{"dataset": "microscope photos of single blood and bone marrow cells", "horizontal_flip": true, "num_classes": 2, "embedding_dim": 128, "hidden_act": "star_relu", "inner_norm": false, "am_softmax_scale": 30, "optimizer": "soap", "beta1": 0.95}
Rows from block 6, named by matrix and row number. Rows with one number belong to one attention dimension. Each number is 128 + 24 x the weight over its row's rms, rounded and kept within 0 to 255. All counts start at 0. After the name is the row's rms in percent of the matrix's.
# v: window attention value (model.blocks.6.attn.v.weight, 128x128), inputs 0-42
# proj: window attention output (model.blocks.6.attn.proj.weight, 128x128, transposed), outputs 0-42
v.22 090 [142 133 122 114 100  97 132 141 133 136 117 120 121 136 120 168 108  96 130 144 100 147 141 149  87 109 107 118 129 196 135 142 126 135 121 154 137 153 159 150 149 139 113]
proj.22 084 [125 101 152 125 104 151 112  68 101 131  99 148 117 143 123 154 128 130 125  97 128  74 134 143 143 115 160 172 117  77 115 149 123 156  99 130 154 105 122  95  91 109 122]
v.23 114 [113 146 136 155 143 138 132 153 130 129  97 174 124 113 145 163  85 120 106  80 137 148 132 122 127 144 108 154 107 168 164 116 172 111 161 173 136 162 134 119  99 112 115]
proj.23 117 [107  96 130 128 147 102 138 176 139 111 185  98  99 123 151  97 157 131 163  88  95 120 140 161 112  88 169 148  96 142 110 141 105 120 115 139 158 129 128  98 179 138 158]
v.24 095 [123 143 144 142 154 126 109 123 148 116 138 123 104 135 121 137 119 139 116 174 153 150 129 134  75 120 113  86 170 117 122  79 115 106 148 118 134 126 118 166 101 141 105]
proj.24 102 [143 123 150 126 125 137 129 112 110 118 105 115 133 128 184  98  80 115 141  99 164 112 119 128 127 148 128 140 149  96 144 155 132 117  64 133 164 114 148 152 122 136  96]
v.25 103 [ 87 133 120 132 102 130 130 151 161  98  56 100 108 106 130 142 167 116  91  96 144 160 140 117 139 137 131 120 116  98 196 166 141 164 143 103 137 138 104 152 119 115 124]
proj.25 101 [117 143 121 117 117 134  99  66 118  89  85  92 150  95 155 132 146 137 131 148 140  91 120 136 204 124 156 171 120 120 128 106 145 141  94 123 122 110 149 103 114 152 120]
v.26 087 [115 160 143 115 116 158  92  93 144 107 130 148 142 120 135 133 109 148 144 149 111 110 160 159 151 128  92 102 164 112  90 162 111 114 169 123 121 125 108 147 163 152  80]
proj.26 085 [129 133 147 175  86 117 170 178 150 168 165 141 129  99 132 147  95  97 132 140 150 134  83 117 112 123 140 152 122 167 121 145 130 119  83 119 140 170  94 126 106 119 118]
v.27 096 [ 69 111 136 114 151 104 133 153 158 106 102 149 136 152  93 108 105  96 130 117 155 129 146 147 109 117 119 122 156 129 150 138 138 106 144 149 123 134 145 134 165 166 102]
proj.27 087 [118 158 119 126 143 143 123  84 130 153 116 145 107 126 126 141 118 128 147 115 104 121 169 112 125 127 142 124 164 104 161 104 123 166 124 166 130 102 159 124 131  72 170]
v.28 090 [130 100 133 193 111 111 130  67 111 123 147 102  86 135 117  75 129 134 147 101 162 126 141 106 122 115 125 156 127 120 152 135 133 107 116 134 105  96 141 122 116 120 132]
proj.28 093 [121  91 147 131 116 112 111  86 130 132 143 139  59 131 164 124 127 122 147 134 104 157 171  98 128 113 118 149  87 124 124  46 125 147 131 141 130  94 154 113 101 125 135]
v.29 101 [153 120 104  95 146 119 135 119 105 167  88 119 145 117 120 130 126 170 148 149  89 132 106 122 167  61 121 115  98 173 126 134 124 156 112 149  77 143 164 139 139 127 110]
proj.29 101 [ 99 130 119 152 101 135 142 193 107 120 141 115 142 134  87 165  92 119  92 131 116 155 111 177 134 123 156 147 128 111 159 161  99 131 151 170 150 129  74  99 108  72  92]
v.30 105 [133  68 141 153  90 128 116 180 125 168 129 163 133 107 112 105 131  73 108  85 123 123 135  70 129 133 120 189 139  97 164 100 117 134 153 109 125 141 150 112 135 158 110]
proj.30 099 [112 154 145  97 143  92 116  94 150 145 111  62 146 161 139 123 136 152 118 116 156 141 107 157 164 138 148  98 120 128 103 116  74  84 101 121 160 140 124 154 115 128 140]
v.31 100 [154 136  70 119 145 110 150 166 153 153 172 143 174  84 146 133 128 123 144 165 124 116 141 177  91 110 142 115 116 143  72 124 129 150 141 126 149 154 153 154 130 157 120]
proj.31 107 [119 155 105  79 157 139 157 146 166 132 110 137 103 145 105 125 166 112 144  95 172  92  89 155 114 136 123 146 132 174 113 176 128 128  98 165 155 162 135 101 124  69 100]
v.32 084 [103 140 116  92  98 176 165 174 118  90  65 144 158 137 111 150 109 140 114 110 132 171  82 120 157 140 136 125 154 139 161  95 110 123 139 144 109 104 126  97 132 147 126]
proj.32 088 [ 78 131 144 127 137 134 155  81 129 140 143 114 149 112  95 145 148 148 134 140 138 131  85 138 108  98 140  77 122 152 112 138 180 133 127 130 138 128 132 156 103 146 135]
v.33 088 [167 144 138 138 158 121 135 159 105 104 127 137 129 152 145 146 152  95 149 129 169 122 147 130 165 123 128 138 138 129 126 150 130 132 188 124 119 167 138 174 136 169 121]
proj.33 095 [134 123  70 113 109 126 110 136 111 174 100 120 124  79 164 145 116 162 137 127 105 110 140 134  82 137 101 146 175  97 166 133  84 120 109 101 182 122 130 108 104  87 151]
v.34 091 [117 149 121 113 111 147 133  86 133 155 137 142 123 164 110 172 130 130 103 113 104 115 141 118 145 150  98  99 134 168 106 125  86 122 191  92 120 138 171 110 119 152 121]
proj.34 100 [110 134  97 103 160 109 127 164 109 188 134 165 146 124 117 102 198 152 112 119 134 159 106 111 151 105 157 120 123 140 164 121  84 136  84 117 128 157 132 120 144  88  57]
v.35 082 [133 136 124 127 144 142 161 118 106 129 136 129 134 107 169 188 158 114 132 156 119 153 137 132 130 109 140 108 135 146 112 117 183  92 153 159 107 114 166 137 111 132 133]
proj.35 096 [148 142 180 113 139 145 124 143 119 109 129 129 103 139 143 120 159 134 153 111 193 115 157 106 133 100 121 131 122  95 130 115 122 197 139  89 157 101 122 120 111 143 134]
v.36 095 [185 159  99 122 141  80 120 169 107 106 121 152 107 151 118 109 124 108 139 116 127 125 152 162 177 146 100 140 125 141 111 134 114 168 143 110 160 134 161 141 143 176 129]
proj.36 092 [108 111 130 157 119 137 136  93 103 189 139 132 170 109 120 168 152 168 134 120 127  73 174 148 128 131  98 146 121 132 110 148 105 119 109 153 158 161 209 102 140 105 117]
v.37 096 [154 130 104 138  94 114 140 107 140 159 120 114 128  94 132 154 111 152 120 133 116 136 167 110 195 112 153 100 137 157 101 149 117 106 124  90 147 169 128 128 129 140 104]
proj.37 099 [107 100 131 149 158 116 111 121 100 145 155 116 133 147 109 109  93 136 110 125 130 126 143 105 125 145 109 147 135 111 120 176 116 150 119 119 115 139 120  95  94  78 106]
v.38 094 [129 142 123 146 109  79 115 103 119 132 124 114 123 132 137 146 123 136 138 192 124  86  98 127 134 198 153 125 133 161 137 164 158 106 109 121 136 154 167 178 185 117 111]
proj.38 096 [111 112  95 134 133 149 143 203  99 141 147 111 126 148 125 141 151 149 121 104 166 121 152 159 123 106  97 109 152 149 145 140  99 122 124 132  92 117 171 118  73 146 131]
v.39 093 [ 93 103 125 141 132 131 132  83 147 105 196 161 122 159 134 164 115 126 146 141 112 146 132 143 136 149 153 103 160 112 110 140 126 123 118  86 140 125 108 146 102 123  93]
proj.39 097 [128 157 123  90 109 119 131 148 124 133 149  89  75 172 125 117 170  79 137 102 122 133 125  75 124 129  79 113 118  96 155 124  97 125 131  89 158 146 116 134 118 105 114]
v.40 096 [153 125 155  99 140 138 114 100 105  82  72 131 113 167 128 146 150 152 137 146 122 157 114 170 130 121  72 125 103 135 147 114 176 158 122 125 149 118 112 121 123 127 116]
proj.40 094 [110  96 117 141  95  91 113 124 123 169 138 140 183 102  87 107 118 139 139 117 149 100 162 159 110  96 132 133 132 112  88 107 116 133 123 114 123 147 141 146 119 118 137]
v.41 095 [129 107 142 123  81 120 112 167 102 147  82 130 141 157 137 186 121  97 107 116 133 155 134 116 165 116 167 110 115 127 159  79 109 132 103 134 109 149 133 181  79 140 125]
proj.41 099 [132 125 109 158 133  98 129 105 117 151 116 134 122 144 128 146 108 168 142 198  97 132  90 105 155 126 126 107 132 131 144 158 114 135 147 116 155 110 107 102  88 119 140]
v.42 104 [116 127  98 130 134  81 149 117 126  88 127 133 153 117 137 142 129 123 121 128 157 182 152 130 144 138 120 126  96 153 151 159 111 166 147  89  95 157 122 104 118 115 123]
proj.42 099 [163  77 121 138  92  84 106  94 133 136 129 160 105 152 130 121 172  92  99 165 116 107 110 183 164 170 146 136 161 132  97 131 143 139 112 153 121 130 109  92 113 150 125]
v.43 099 [122 100 117 160  92 113 108 119 122 140 140 146 138 158 164 148 113 121 137  92 130 155 125  86 142 146 148 136 151 106 110 121 173  84 130  70 125 104 122 136  69 151 105]
proj.43 105 [ 90 153 166 123 133 107 157 162 152 147 153 100 123 159 117 111 121 155 139 172 160 189 101  55 104 166 101 102 132  88 129  86  90 127 136  93 146 112 122 130 134 117 173]
v.44 100 [116 135 126 144 137 118 171 185 153 130 121 181 170 113 121 126 132 116 154 123 135  96 130 109 116 145  92 132 146 152 133 135  72 163 140 164 138 112 129 100 120 161  89]
proj.44 087 [147  77  86 123 161 157 112 139 118 133  95 109 133 128 120 175 149 133 115 129 136 133 159 154 109 126 120 127 147 129 101 125 197 139 159 103  88  90 147 175 133 118 116]
v.45 107 [116 186 116 131 114 125 148 111 109 147  61 127 169  72 138 106 135 154 143 111 139 146 151 107  70 123 130 102 110  88 136 109 158 153 156 120 119  88  86  87 181 141  95]
proj.45 108 [102 123  89 110 141 105  89 180 122 129 172 107 125 132 148 121  93 121 118 149 166 106 104 130 174 168 146 117  88 118 125 121 155 132 122 145 144 144  89 141 115 116 152]
v.46 106 [167 116 178 118 139 111  87 153 154 152 112 131 153  96  99  92 110 100 173 114  89 130 104 136 118 128  93 151 149  93 108 155  90 140  75 160 119 155 159  99 172 150 114]
proj.46 101 [154 140 117 149 124 134 120 128 155 116  92 162 129 137  84 138 115 127 150  87 124 100 120 140  78 146 150 169 136 167 127 127 148  78 141 154 144 110 175 161 132  86 102]
v.47 102 [ 90 169 138 143 125  84 159 178 122  98 130 149 134 171 124  56 169 176 132  99 146 129 142 139 125 142 119 114 117 160 171 167 142 151 150  90  95 124 115 112 129 149 126]
proj.47 107 [138 155 138 104 135 107 158 121  71 150 158 107 159 103 150 103 123 151 137 147 127 127 132 117 147 156 125 170 129 106 111 105 108 152  80 167 135 148 130 139 127 101 137]
v.48 094 [115 107 100 125 106 119 121 130 100 153 134 118 138 155 121 107  91 125 119 102 186 118  92 116 112 131 102  90 167  95  99 141 112 131  84  86 128 139 126 132 116 145 127]
proj.48 097 [114 139 163 114 137 158 169 164 159 139 128 101 141 124 114 100 111 154 137 120 124 174 156 125 118 133 127  97 104 122  87 116 135  85 100 140 136  87  77 148 120 120 127]
v.49 099 [142 121 175 148 149 144 176 104 110 147 130 125 103  93 149 145 145 126 101 105 136  88 118 150 154 135 137  96 140 131 160 111 110  75  86 131 110  95 132 107 131 122 116]
proj.49 092 [123 132 133 101  79 105 104 118 144 159 121  35 121 134 136 154 111  89 134 126 144 129 129 103 127 113 128  96 138 161 123  85 153 169 112 139 140 122 107 105 130 183 179]
v.50 097 [124 119 134 150 114 160 113 141 161 170 160 119 128 173 185 102 112 144 121 127 148 105 144 140 139 145 121 120 172 101 138 134 132 102 147  82 100 132 114 169 132 109 134]
proj.50 097 [125 150 149 125 131  98 143 163 155 101  91 149 110 173 140  78 122 111 106  53 148 168 158 109 141 178 138 155  69 129 155 114 131 120 109 125  95 102 110 121 124 139 108]
v.51 096 [154 153 159 112 143 117 111 150 123 127 103 180 129 148 108  87  93 115 104 134  90 133  63 149 106 135  93 153 114 154 132 171 131 125 155 125 160 124 162 105  99 149 146]
proj.51 101 [152 139 139 116  97 148 109  98 128 110 139 103 152  89 126 147 117 118  99 110 116 123 116 123 114 101 154  71 120 136 107 117 105 102 112 148 171 142 136 128 162 124 154]
v.52 096 [118  93 127 158  93 115 143 101 124  93 120 126 138 155  97  86 123 146 208  82 146 142 149 121 148 139 116 124 109 121  93 137 120 122 129 145 106 145 143 165 114 142 153]
proj.52 100 [147 162 180 130 101  92 128 117 108 116 146 106 113 101 127 117 114 126 118  90 141 136 145 118 128 146 110 143  93  73 134 109 144 154  95 139 202 159 146 107 180 132 147]
v.53 090 [114 129 100 132 139 144 141 161 162 121 107 138 102 168 100 144 185 113 123 115 120 100  96  97 136 184 122 166 157 173 138 122 143 128 132 164 138 164 137 113 106 124 130]
proj.53 095 [170 139 148 131 159 173 133 152 112  90 115 139 152 170 152 139 195 168  95 114 106 121 121 137 129 110 108 137 113 155 134 130 114 145 159 122 112 128 163 165 124 101 133]
v.54 088 [ 96  98 134 165 171 168 144 153 165 142 129 106 117 141 140 125 149 110 132 119 132 136 168 151 118 136 135 117 161 124 128 153  81 141 122 130 139 114 105 116 110 141 120]
proj.54 089 [108 141 117 127 125 137 150 122 102 122 126 173 153  88 144 126 125 123 121 130 201  83 130  94 150 140 148 139 128 125 102 130 175 131 143 124 119 132 119 102 124 126 135]
v.55 087 [ 99 155 150 153 131  95 158 131 105 105 128 107 145 154 130 140 142 131 159  94 142 125 116 110 178 151 128 134 139 147 130 107 130 118 131 103 141 103 122  79 173 132 151]
proj.55 088 [103 133 125 146  93 117  91 120 129 173 153 112 105  87 136  89 137 166 101 109 115 109 114 110 137 156 158 156 152  81 125 122  96  86 105 132 136 142 153 142  94 105 119]
v.56 096 [169 126 136 128 154  90 114 169 131 105 125  87 106 184 155 108 162 111 131 122 129 121 136 108 124 118 123  95 155 120 163 144 104 130 127 103 133 145 142 134 118 176 106]
proj.56 096 [154  82 100 110 148 120 166 113 133 114  76 140 138 105 169 119 135 126 141 132 158 138 111 108 163 137 129 129  76 129 155 113 158 154 158 135  96 101 105 161 100 110 126]
v.57 103 [113 108 126 121 132 146 121 138 187 151 143 123 126 128 115 133  88 122 125 146 169 130 131 125 119  98 163 116 128 111 162 112 106 162 149 101 157 114 162 140 137 127 168]
proj.57 102 [146 135 111 110  91 166 113 112 141 122 126 138 182 151 125 115 163 142  82 139 130 147 113 121 148 173 137  70 116 142 127 100 148  87 126 122 160  94 136 153 166 146 120]
v.58 103 [106 110 125  96 140 100 126 116 136 112 134 138 202  79 121  99  92 112 121 133 123 107 136 128 102 113 128 103 135 116 140 151 148 148 155 156  91 124 112 116 117 100 103]
proj.58 102 [133 140 144 136 115 148 136 132 177 140  99 146  57 137 125 134 163 166 103 103 131 153 141 103 116 160 140 130  79 175  85 135 117 101 109 151 155 121  86 110 131 169 181]
v.59 099 [116  98 101 149 149 136 135 146 151 106 146 160 102 123 115 140 111 150 111  90 138 124 148 124 139 131  94 140 102  70 100 137 147 121 140 135 136 107 115 118  95 137 141]
proj.59 099 [141 152 121 120 109  67 143 120 144 111 148  81 126  93 166 118 133 118 126  94 156 168 133 117  99 155 143 144 164 127 137  88 146  91 144 126 176 154 144 154 144 128 138]
v.60 096 [ 95 154  93 149 120  61 122 132 156 119 109 141 118 163 126 140 151  92 146 101 116 128  59 110 111 134 127 165 174 140  94 111 119 110 136 170 136 135  89  87 163 126 141]
proj.60 103 [106 120 104  96 136 161 146 130 105 102 149 131  96 140 126 163 108 145 130 120 166 135 158 167 123 120 105 134  76 137 117  79 125 141 162 142 115 145  86 115 107 114 118]
v.61 098 [137 132 167 135 118 119 139 115 111 125 155 107 152  80 173 127 114 148 113 148 137  76 101 155 126  73 157 163  94 137 161 151  94 144 121 127 131 104 120 121 126 154 115]
proj.61 096 [ 99 167  96 132 110 126 125 128 140 123 102 140 146  62 118 100 110 144 124 188 132 113 141 120 148 145 117 124 198 116 125  91 170 137 132 118  85 127 170 130  87 138 142]
v.62 092 [118 106 145 119 113 157  56 140 110 128  67 134 144 102 169 132 126 135 107 110 138 102 130 111 136 167 127 114 150 106  91 119 124 126  97 131 143 122  94 145 159 133 127]
proj.62 102 [106 169 154 147 124 160 117 143 144 128 148 145 113 159  97 110 140 139 144 125 183 144 117 134 125 124 135  93 129 162 130 150 136 154 148 160  89 117 112 132 139 136 127]
v.63 093 [107 122 123 135 134 163 119 106 123  89  86 112 158 111 149 102 153 147 149 121 175 156 131 125 167 117 155  95 111 147 129  99 175 174 124 104 156 134  97 101  90 154  91]
proj.63 094 [125 122 159 133 116 104  92 102  65 112 167 132 127 144 118 119 100 135 103 158 116  92 142 141 138 172 161 119 110 109 133 146 135 105 102 131 191  99 164  94 135 163 162]
v.64 099 [ 99 165 117 150 145 140 120 130 145 102 142 119 128 142 143 111 150  95 152 147 115 149  92  97 125 159 130 117 183 147 135 139 114  84 138 148 139 134 107 149 146  97 170]
proj.64 104 [137 122  80 109 131 115 146 166  94 114 107 151 158 135 115 175 160 100  89 111 132 141 184 142 116 144 112 154 146 133 125 117 120 159 136 104 117 126 137 129 124 164 100]
v.65 096 [101 101 115 145 133 103 115 149 118 178 154 105 133 114 120 144 126  87 118 141  85 129 148 134  72 105 177 131 136 133 156 110 133 163 117 159 122 111 117  88 160 120 111]
proj.65 102 [170 122  86  93  97 117 122  77 160 150 180 118 136 102 134 125  96 141 141 113 124 118 134 102 112  94  97 130  96 128 112  80 146 144 148  93 127 141 120 121  93  88 164]
v.66 087 [138 123 185 132 140  88 131 140 131 139 133 152 152 106 105 124 111 129 138 116 124 124 153 164 134  91 110  97 174 127 130 121 152 102 122 125 145 146 145 139 139 160 115]
proj.66 087 [145 124 145 119  96  72  92 136 122 127 127 108 146 143 140 129 145 115 111 122 128 110 160 124 114 147 102 153 148 111 120 132 106 125 131 171 113  88 133 116 152 133 139]
v.67 119 [118 118 174 114 124  95 134 142 105 111  73 180 133 129 140 139 147  98 150 149 220 101  97  97 127 154 105 136 142  98 130 168 111 113  92 144 133 134 144 144 127 135 136]
proj.67 115 [122 118 133 142 122 127  96 148 104 130  97  91 135 116  66 108 116 119 112 114  92 121 149 122 135 109 152 150 123 141 145 119 124 134 112 197 119 101 137 120 140 169 129]
v.68 101 [118 156 147 150 124 104 113 124 116 139 120 116 149 132 160 110 131 130 125 139 167 108 103 138 126 152  89 176 155 131  99 182 121 137 144 143  96 136 130 128 136 154 172]
proj.68 101 [109 151 161 125 134  74 138 122 143 112 122 138 108  96 131 108 110  94 116  98 103 133 113 136  81 150 163 156 112 134 193 138 117 133  95 136 112 141 192 118 141 167  98]
v.69 113 [134 147 125 125 141 109 157 170 133 118 174 120 128 134 112 151 123 162 103 130 112 203 135 113 111 121 134 106 129 123 120  84 153 185 136  81  91 114 153 105 152 109  89]
proj.69 103 [138  81  96 116 105 169 101 108 117 128 128 147 103 125 112 106 151 114 157 125 155 106 169 129 111 102 115  92 138  98  83 120 108 133 154 143 118 147 122 148 128 104 150]
v.70 102 [ 84 154 136 143 158 129 120 122 122 154 169  87 161 163 107 124 103 155  97 144 152 106  82 168 155 133 140 155 137 133 120 118  81 134 158 113 117  85 128 156 106 104 150]
proj.70 103 [113 106 102 130 136 130 171 135 126  79 153 147 113 143 142 138 154 123 123 122  94 139 118 138 146 123 153 126 143 100 136 141 153 145 104  88  96 131 130 111 104 139 107]
v.71 091 [122 157  79 114 107 127 144 193 150 128 149 123 121 103  98 114  73 137 157 150 117 144 130 100  93 127 108  93  89 125 119 105 136 148 109 120 129 130 162 165 102 136 153]
proj.71 100 [166 128 163 151 141  97 106 126 148 147  96 125 144 145 146 163 170  79 127  69 116 138  83 154 132 116  97  98 122 153 108  96 146 156 128 138  83 143 110 148 129 125 145]
v.72 115 [127 144 118 167 114 148 173 139 118 115 137 150 148 113 147 143 131 164 134 155 179 109 104 104 114 154  98 109 153 108 169 129  82 140 148 102 114 134 135  89 162  97 100]
proj.72 109 [135 152 121 117  86 188 141 189 156 124 157  85 117  89 132 130 114 103 122 101  91 112 152  88 119 126 112 140 151 158 105 111 162 167  94 109 137 155 163 119 107 120 125]
v.73 100 [116 126 156 132 136 180 136 122 128 133 136 120 141 127 115 114 149 163  96 135  85 160 177 118 151 143  93 139 119 144 148  96 140 168 129 103 127 111 130 106 111 120  78]
proj.73 093 [137 140 132 106 120 130 125  88  98 136 100 132 187 112 135 112 137 132 121 110  99 112 111 120 113 115 165 136 112 122 173 144 189 143 111 111  99  92 122 138 161 133 123]
v.74 093 [ 73 125 126 137 109 142 177  90 133 128 124  75 172  86 135 154  99 164 124 113 138 138 132 131  96 141 163 131 152  98 114 126 115 150 112 126 126 137 129  74 119 110  92]
proj.74 101 [148 132 122 132 125 106 148 131 160 143 138  93 114 114 166 109 111 117 109 114 111  96 103 127 141 127 155 122 143 137 111 111 173 132 154 103 151 112 102 135 109 139 129]
v.75 111 [162 126 121 100 144 137 186 120 125 139 153 134 120 150 130  87 149 156 142 122  61  79 139 145 172 138  95 107 100 132 107 102 135  98 165 115 139 124 108  74 154 139 122]
proj.75 107 [120 143 134 103 141 150 105 129 133 155  88 182 130 150 102 134 120 149 101 147 157 135 126 131 146 122 162 155 118 134 102 110 127 128 108 126 129 156 133 133 129 105  92]
v.76 093 [110 126 115 102  96 149 156 150 131 137 140 131 152 115 131 160 144 134 127 113 164 118 105 123 150 110 139 102 147 164  84 184 112 139 162 151 123  96 120 134  86 123 120]
proj.76 095 [140 113 112 128 130 121 135 159 155 137 111 140  83 102 153  92 147 141  94 149  84  72 129 143 136 143 174 108 107 176 148 135 129 169  98 154 151 144 150  84 119 142 152]
v.77 100 [121 127 138 112 120  89 112 128 139 146  85  96 108 178 157  87 130 171 116 122 148  88 124 103 159 166  97 157 115 108 143 187 133  63 121 154 119  86 129 102 110 158 147]
proj.77 101 [127 125 150 164 193 129 164 178  60  87 106 118 165 110 109 113 114 133 141 156 137 152  93 116 140 116 146 135 147 125 125  87  86 142 107 180 109 168  84 133 154 102 127]
v.78 100 [121 180 164 103 157 110 132 115  85 134  94 163 132 132 107  82 109 154 141 144 110 144 121  81 139 125 142 128 135 110 152 145 150 120 129 143 161  89 131 105 116 103 132]
proj.78 101 [ 84 105 102 138  92 133 137 146 138 132 136 135 115 129 130 144 101 106 122 140 118 128 164 160 151 150  87 118 116 152 106 126  79 163 106 166  93 136 119 150 145 100 133]
v.79 094 [ 82 159 110 112 157 153 135 113  98 144 142 119 173 155 151 138 125 143  86 138 129  94 101 188 167 118 113 152 132 144 122 101 156 185  99 124 113 130 136 138 140 104 115]
proj.79 102 [180 110  88 117 142 114 106 100 123 121 124 162  77 117 133 142 158 118 125 143 131 132 133 151 129 136 174 139 116 120 142 165 181 144 143 133 136 108  91 113 155 102 159]
v.80 110 [146 130 153 144 108  83 109 119 155 104 135 120 140 111 111 147 139 107 172 137 111 131 119 122 120 162 124  99 145 135 145 100 140  83 165  96 123 160 138 131 143 138  92]
proj.80 099 [129 143 129 127 126 117 161 141 113 177 135 145  98 146 117 114 137  92 130 110 145  80 149 131 126 139  96 102 116  80 125 140 102 182 145 139  98 165 119  96 141 119 145]
v.81 103 [111 145 119  81 134 153  94 112 113 130 144 130 146 175 142 149 143 119 131  67 153 124 143 175 152  96 110 105 158 141 114 140 113 105 157 151  84 104 103 135 108 121 110]
proj.81 090 [157 113 163 136 147  95 156 102  77 124 122  80 148  55 112 129 119 127 104 129 132 103 122 135  92 152  99 128 179 112 164 152 148 131 129 126 117 136 133 124 109 158  99]
v.82 094 [158 145 101 148 132 114  84 166 148 116 127 144 135 144  81 103 144 146  87 129 166 134 162 141 121  88 163 107 138 121 122 113 127 131 122  66 133  96 132 121 139 118 122]
proj.82 107 [131 105 133 122 123 115 149 120 112  97 106 125  94 105 136 151 128 124 160 110 158 130 119  94 140 175  66 135 134 142 144 152 161  81 116 145 110  88 139 173 114 162 123]
v.83 100 [118 112 139 167 175 151 111 118 151 145 144  99 106  89 138 115 102  87 132 135 128 116 128 168 118 120 135 130 118 165 129  98 147 180  94 105 116 108 103  65 113 114 108]
proj.83 088 [120 110 125 156 144 128 145  96 157 143 142 136 134 155 109 140 167 172  72  74 139 125 101 144 107 120  73 117  99 127 135 107 108 125 175 125 119 138 140  99 160 170 169]
v.84 088 [ 86 129  94 150 103 143  67 131 123 101 144 153 120 102 147 134 121 165 144 171 111 121  96 139 135 110  72 124 136 139  94 125 106 130 131 121 141 137 134  63 150 136 104]
proj.84 096 [105  84 113 130 115 136 115  86 136 100 143 137 109 159  97 132 100  97 144 121 143  92 111 146  87 119 117  82 108 128 139 100 128 100 158 141 109 164 141 107 147  98 122]
v.85 102 [150 157 175 139 121 122 161 125  84 129 125 121 119 140 173  98 119 109 137 133 141 152 145 159 136 161 165 147 128 101 108 140 125 142 154 114 105 124 142  66 120 136 114]
proj.85 094 [148 126 122 122 168 141 148 129 149 147  71 138 105 123 123 141 183 147 101 178 170 152 121 135 126 125 106 124 125 105 124 124 169 121  98 159 106 142  94 121  99 149 141]
v.86 102 [114 151 143 101 130 132 131 134 131 110 156 142 131  95 145 110 108 112 144 145  92 142 120 120 122 144 147 108 147 144 120 122  98 114 101 104 125  91 128 183 137 122 133]
proj.86 096 [140 138 103 141  97 104 162  90 136 124  98  91  71 140  90  98 152 105 162 146 150 160 171 143 111 104 113 128 113 145 146 147 142 135 169 110 167 119 151 148 119 117 156]
v.87 099 [111  93 146 134 117  99 132 131  87 111 160 139 123 103 118 164  71 130 170 100 135 132 113 130 128 158 109 117 125 110 143 130 114 113 140 143 112 143 118 104  77 120 125]
proj.87 094 [112 161 151 114 130 121 137 126 107 174 101 124 116 172 123 146 129 142 124 152 188 130 144 139 125 127 128 118 135 120 137 146 168 112 111 163 127 157 157 148 142 103  94]
v.88 104 [131 133 143 172 103 110 122 153 146 110  99 172 121 111 122 126  93 114 141 133 143 105 139 164 124 147 125 140 174 118 135 205  93 114 124 103 116 101 129 123 131 165 128]
proj.88 098 [123 108 137 170 135 169 100 157 117 111 120  96 115 141 139 184 120 146 160 158 122 109 164 127 146 107 132 137 153 112 117 160 112 137 110 174 144 150 146 134 109 129 132]
v.89 095 [126  99  93 115 125  78 112 145 105 167 140  94 113 156 133 134 112 119 115 156 132 110 127 129 116 126 164 131  68 133  95 118 120 117 115 151 127 107 101 168  95 127 109]
proj.89 101 [127 151 140 136 152  95 171 132 112 148 117 157 122 177 126  95 108 132 119 114 178 144 135 115 116 145 114 117 132  77 138 125 149 103 107  99 139 122 138 125 137 108 136]
v.90 102 [129  99 126 149 127 139 154 110 110 128 119 107 120 157 127  70  88 134 110 142 151  98 128 135 139 127 100 146 107 170 127  99 161 119 157 109 113 151 109 120 120 172 141]
proj.90 099 [149 102 127 124 155 109 146 165 168 117 128  78 142 113 124 123 134 127 153 106 156 155  85 119  83 127 125 188 153 110  98 104 134  86 141 135 135 115 161 101 137 148 154]
v.91 104 [206 131 132 126  96 119 105 133 165 136 125 111 114 122 153 144 105 134 136 137 153 154 142 146 123 127 109 110 132 111 102 117  97 104 138 130 120 102 143 165 119 190 141]
proj.91 097 [137 159 188 130 115  96 143  89 145 148 133 151 168 112 160 134 155 150 101 161 108 119 152  94 126  94 118 141 133 132 120 141 143 106 123 106 115 151 161  96 127  68 146]
v.92 104 [122 133 153 135 142 108 157 150 120 147 117 144 124 132 102 123 141 118 156 128 167 140 132 112 142 101 150 108 102 140 122 126 145 113 131 162 122 112 157 116 104  85 167]
proj.92 100 [121 126 161 109 100 160 109 115 142 139 102 111 166 143 113 132 134  89 104 115 126  89 123 163 116 143 157  94  88 143 138 112 137 141  63 140 103 130 132 131 134 123 110]
v.93 110 [ 89 107 140 111 178 118 129 141 148 162 172 133 130 122 136  97 123 142 129 120  68 116 143 150 106 109 122 112 124 144 139  81 157 126  97 172 123 104 153 138 156 101 123]
proj.93 113 [144 141 115 135  59 121  79  78 171 143 119 180 157 166 141 128 145 164  80 110 111 147 110 148  74 111  91 156  99 137 116 127 117 144 181  97 156 108 101  93 151 131 102]
v.94 112 [122 136 147 134  98 157 122 130 153 118 100 144  92 100 111 113 114 148 122 129  95 140 162 128 141 131 112 112 174 135 161 128 138 122 155 108 142 146 185 117 132 143 169]
proj.94 112 [121 166 144 127  86 120 111 125 100  79 124 103 157 169  90 125 121 110 148 101 153 145 157 112 137  89 112 140 121 130 119 123  96 158 129 116 115 169 125 149 131 124 142]
v.95 121 [114 145 113 138 158 158  76  84 135 126 125  94 142 143 139 110 131 127 130 128  69 119 112 101 139 121 111 141  87 134 159 120 164 140 131 169 161 107 108 133 107 140 103]
proj.95 107 [149 146 119 112 190  78 169 151 117 187 129 161 105 112 122  73  91 102  95 142 125 117 110 115 119 122 141 118 131 126 159 103  99 153 167  81 148 140 137 136 133 133 123]
v.96 108 [142 141 157 122 104 138  81  98 141  91 145 123 137 140 117 136 159 133 158 141 129 145 126 127 130 159 141 169 117 124 115 128 133 108 168 151 107 113 122 170  76 121 134]
proj.96 093 [120 152 135  95 109 130 132 103 172 128 111 143 114 129 151 123  81 171 128 111 137 147 125 125 106  75 177 190 144  98 151 142 112 141 114 147 116 138 163 115 152 118 105]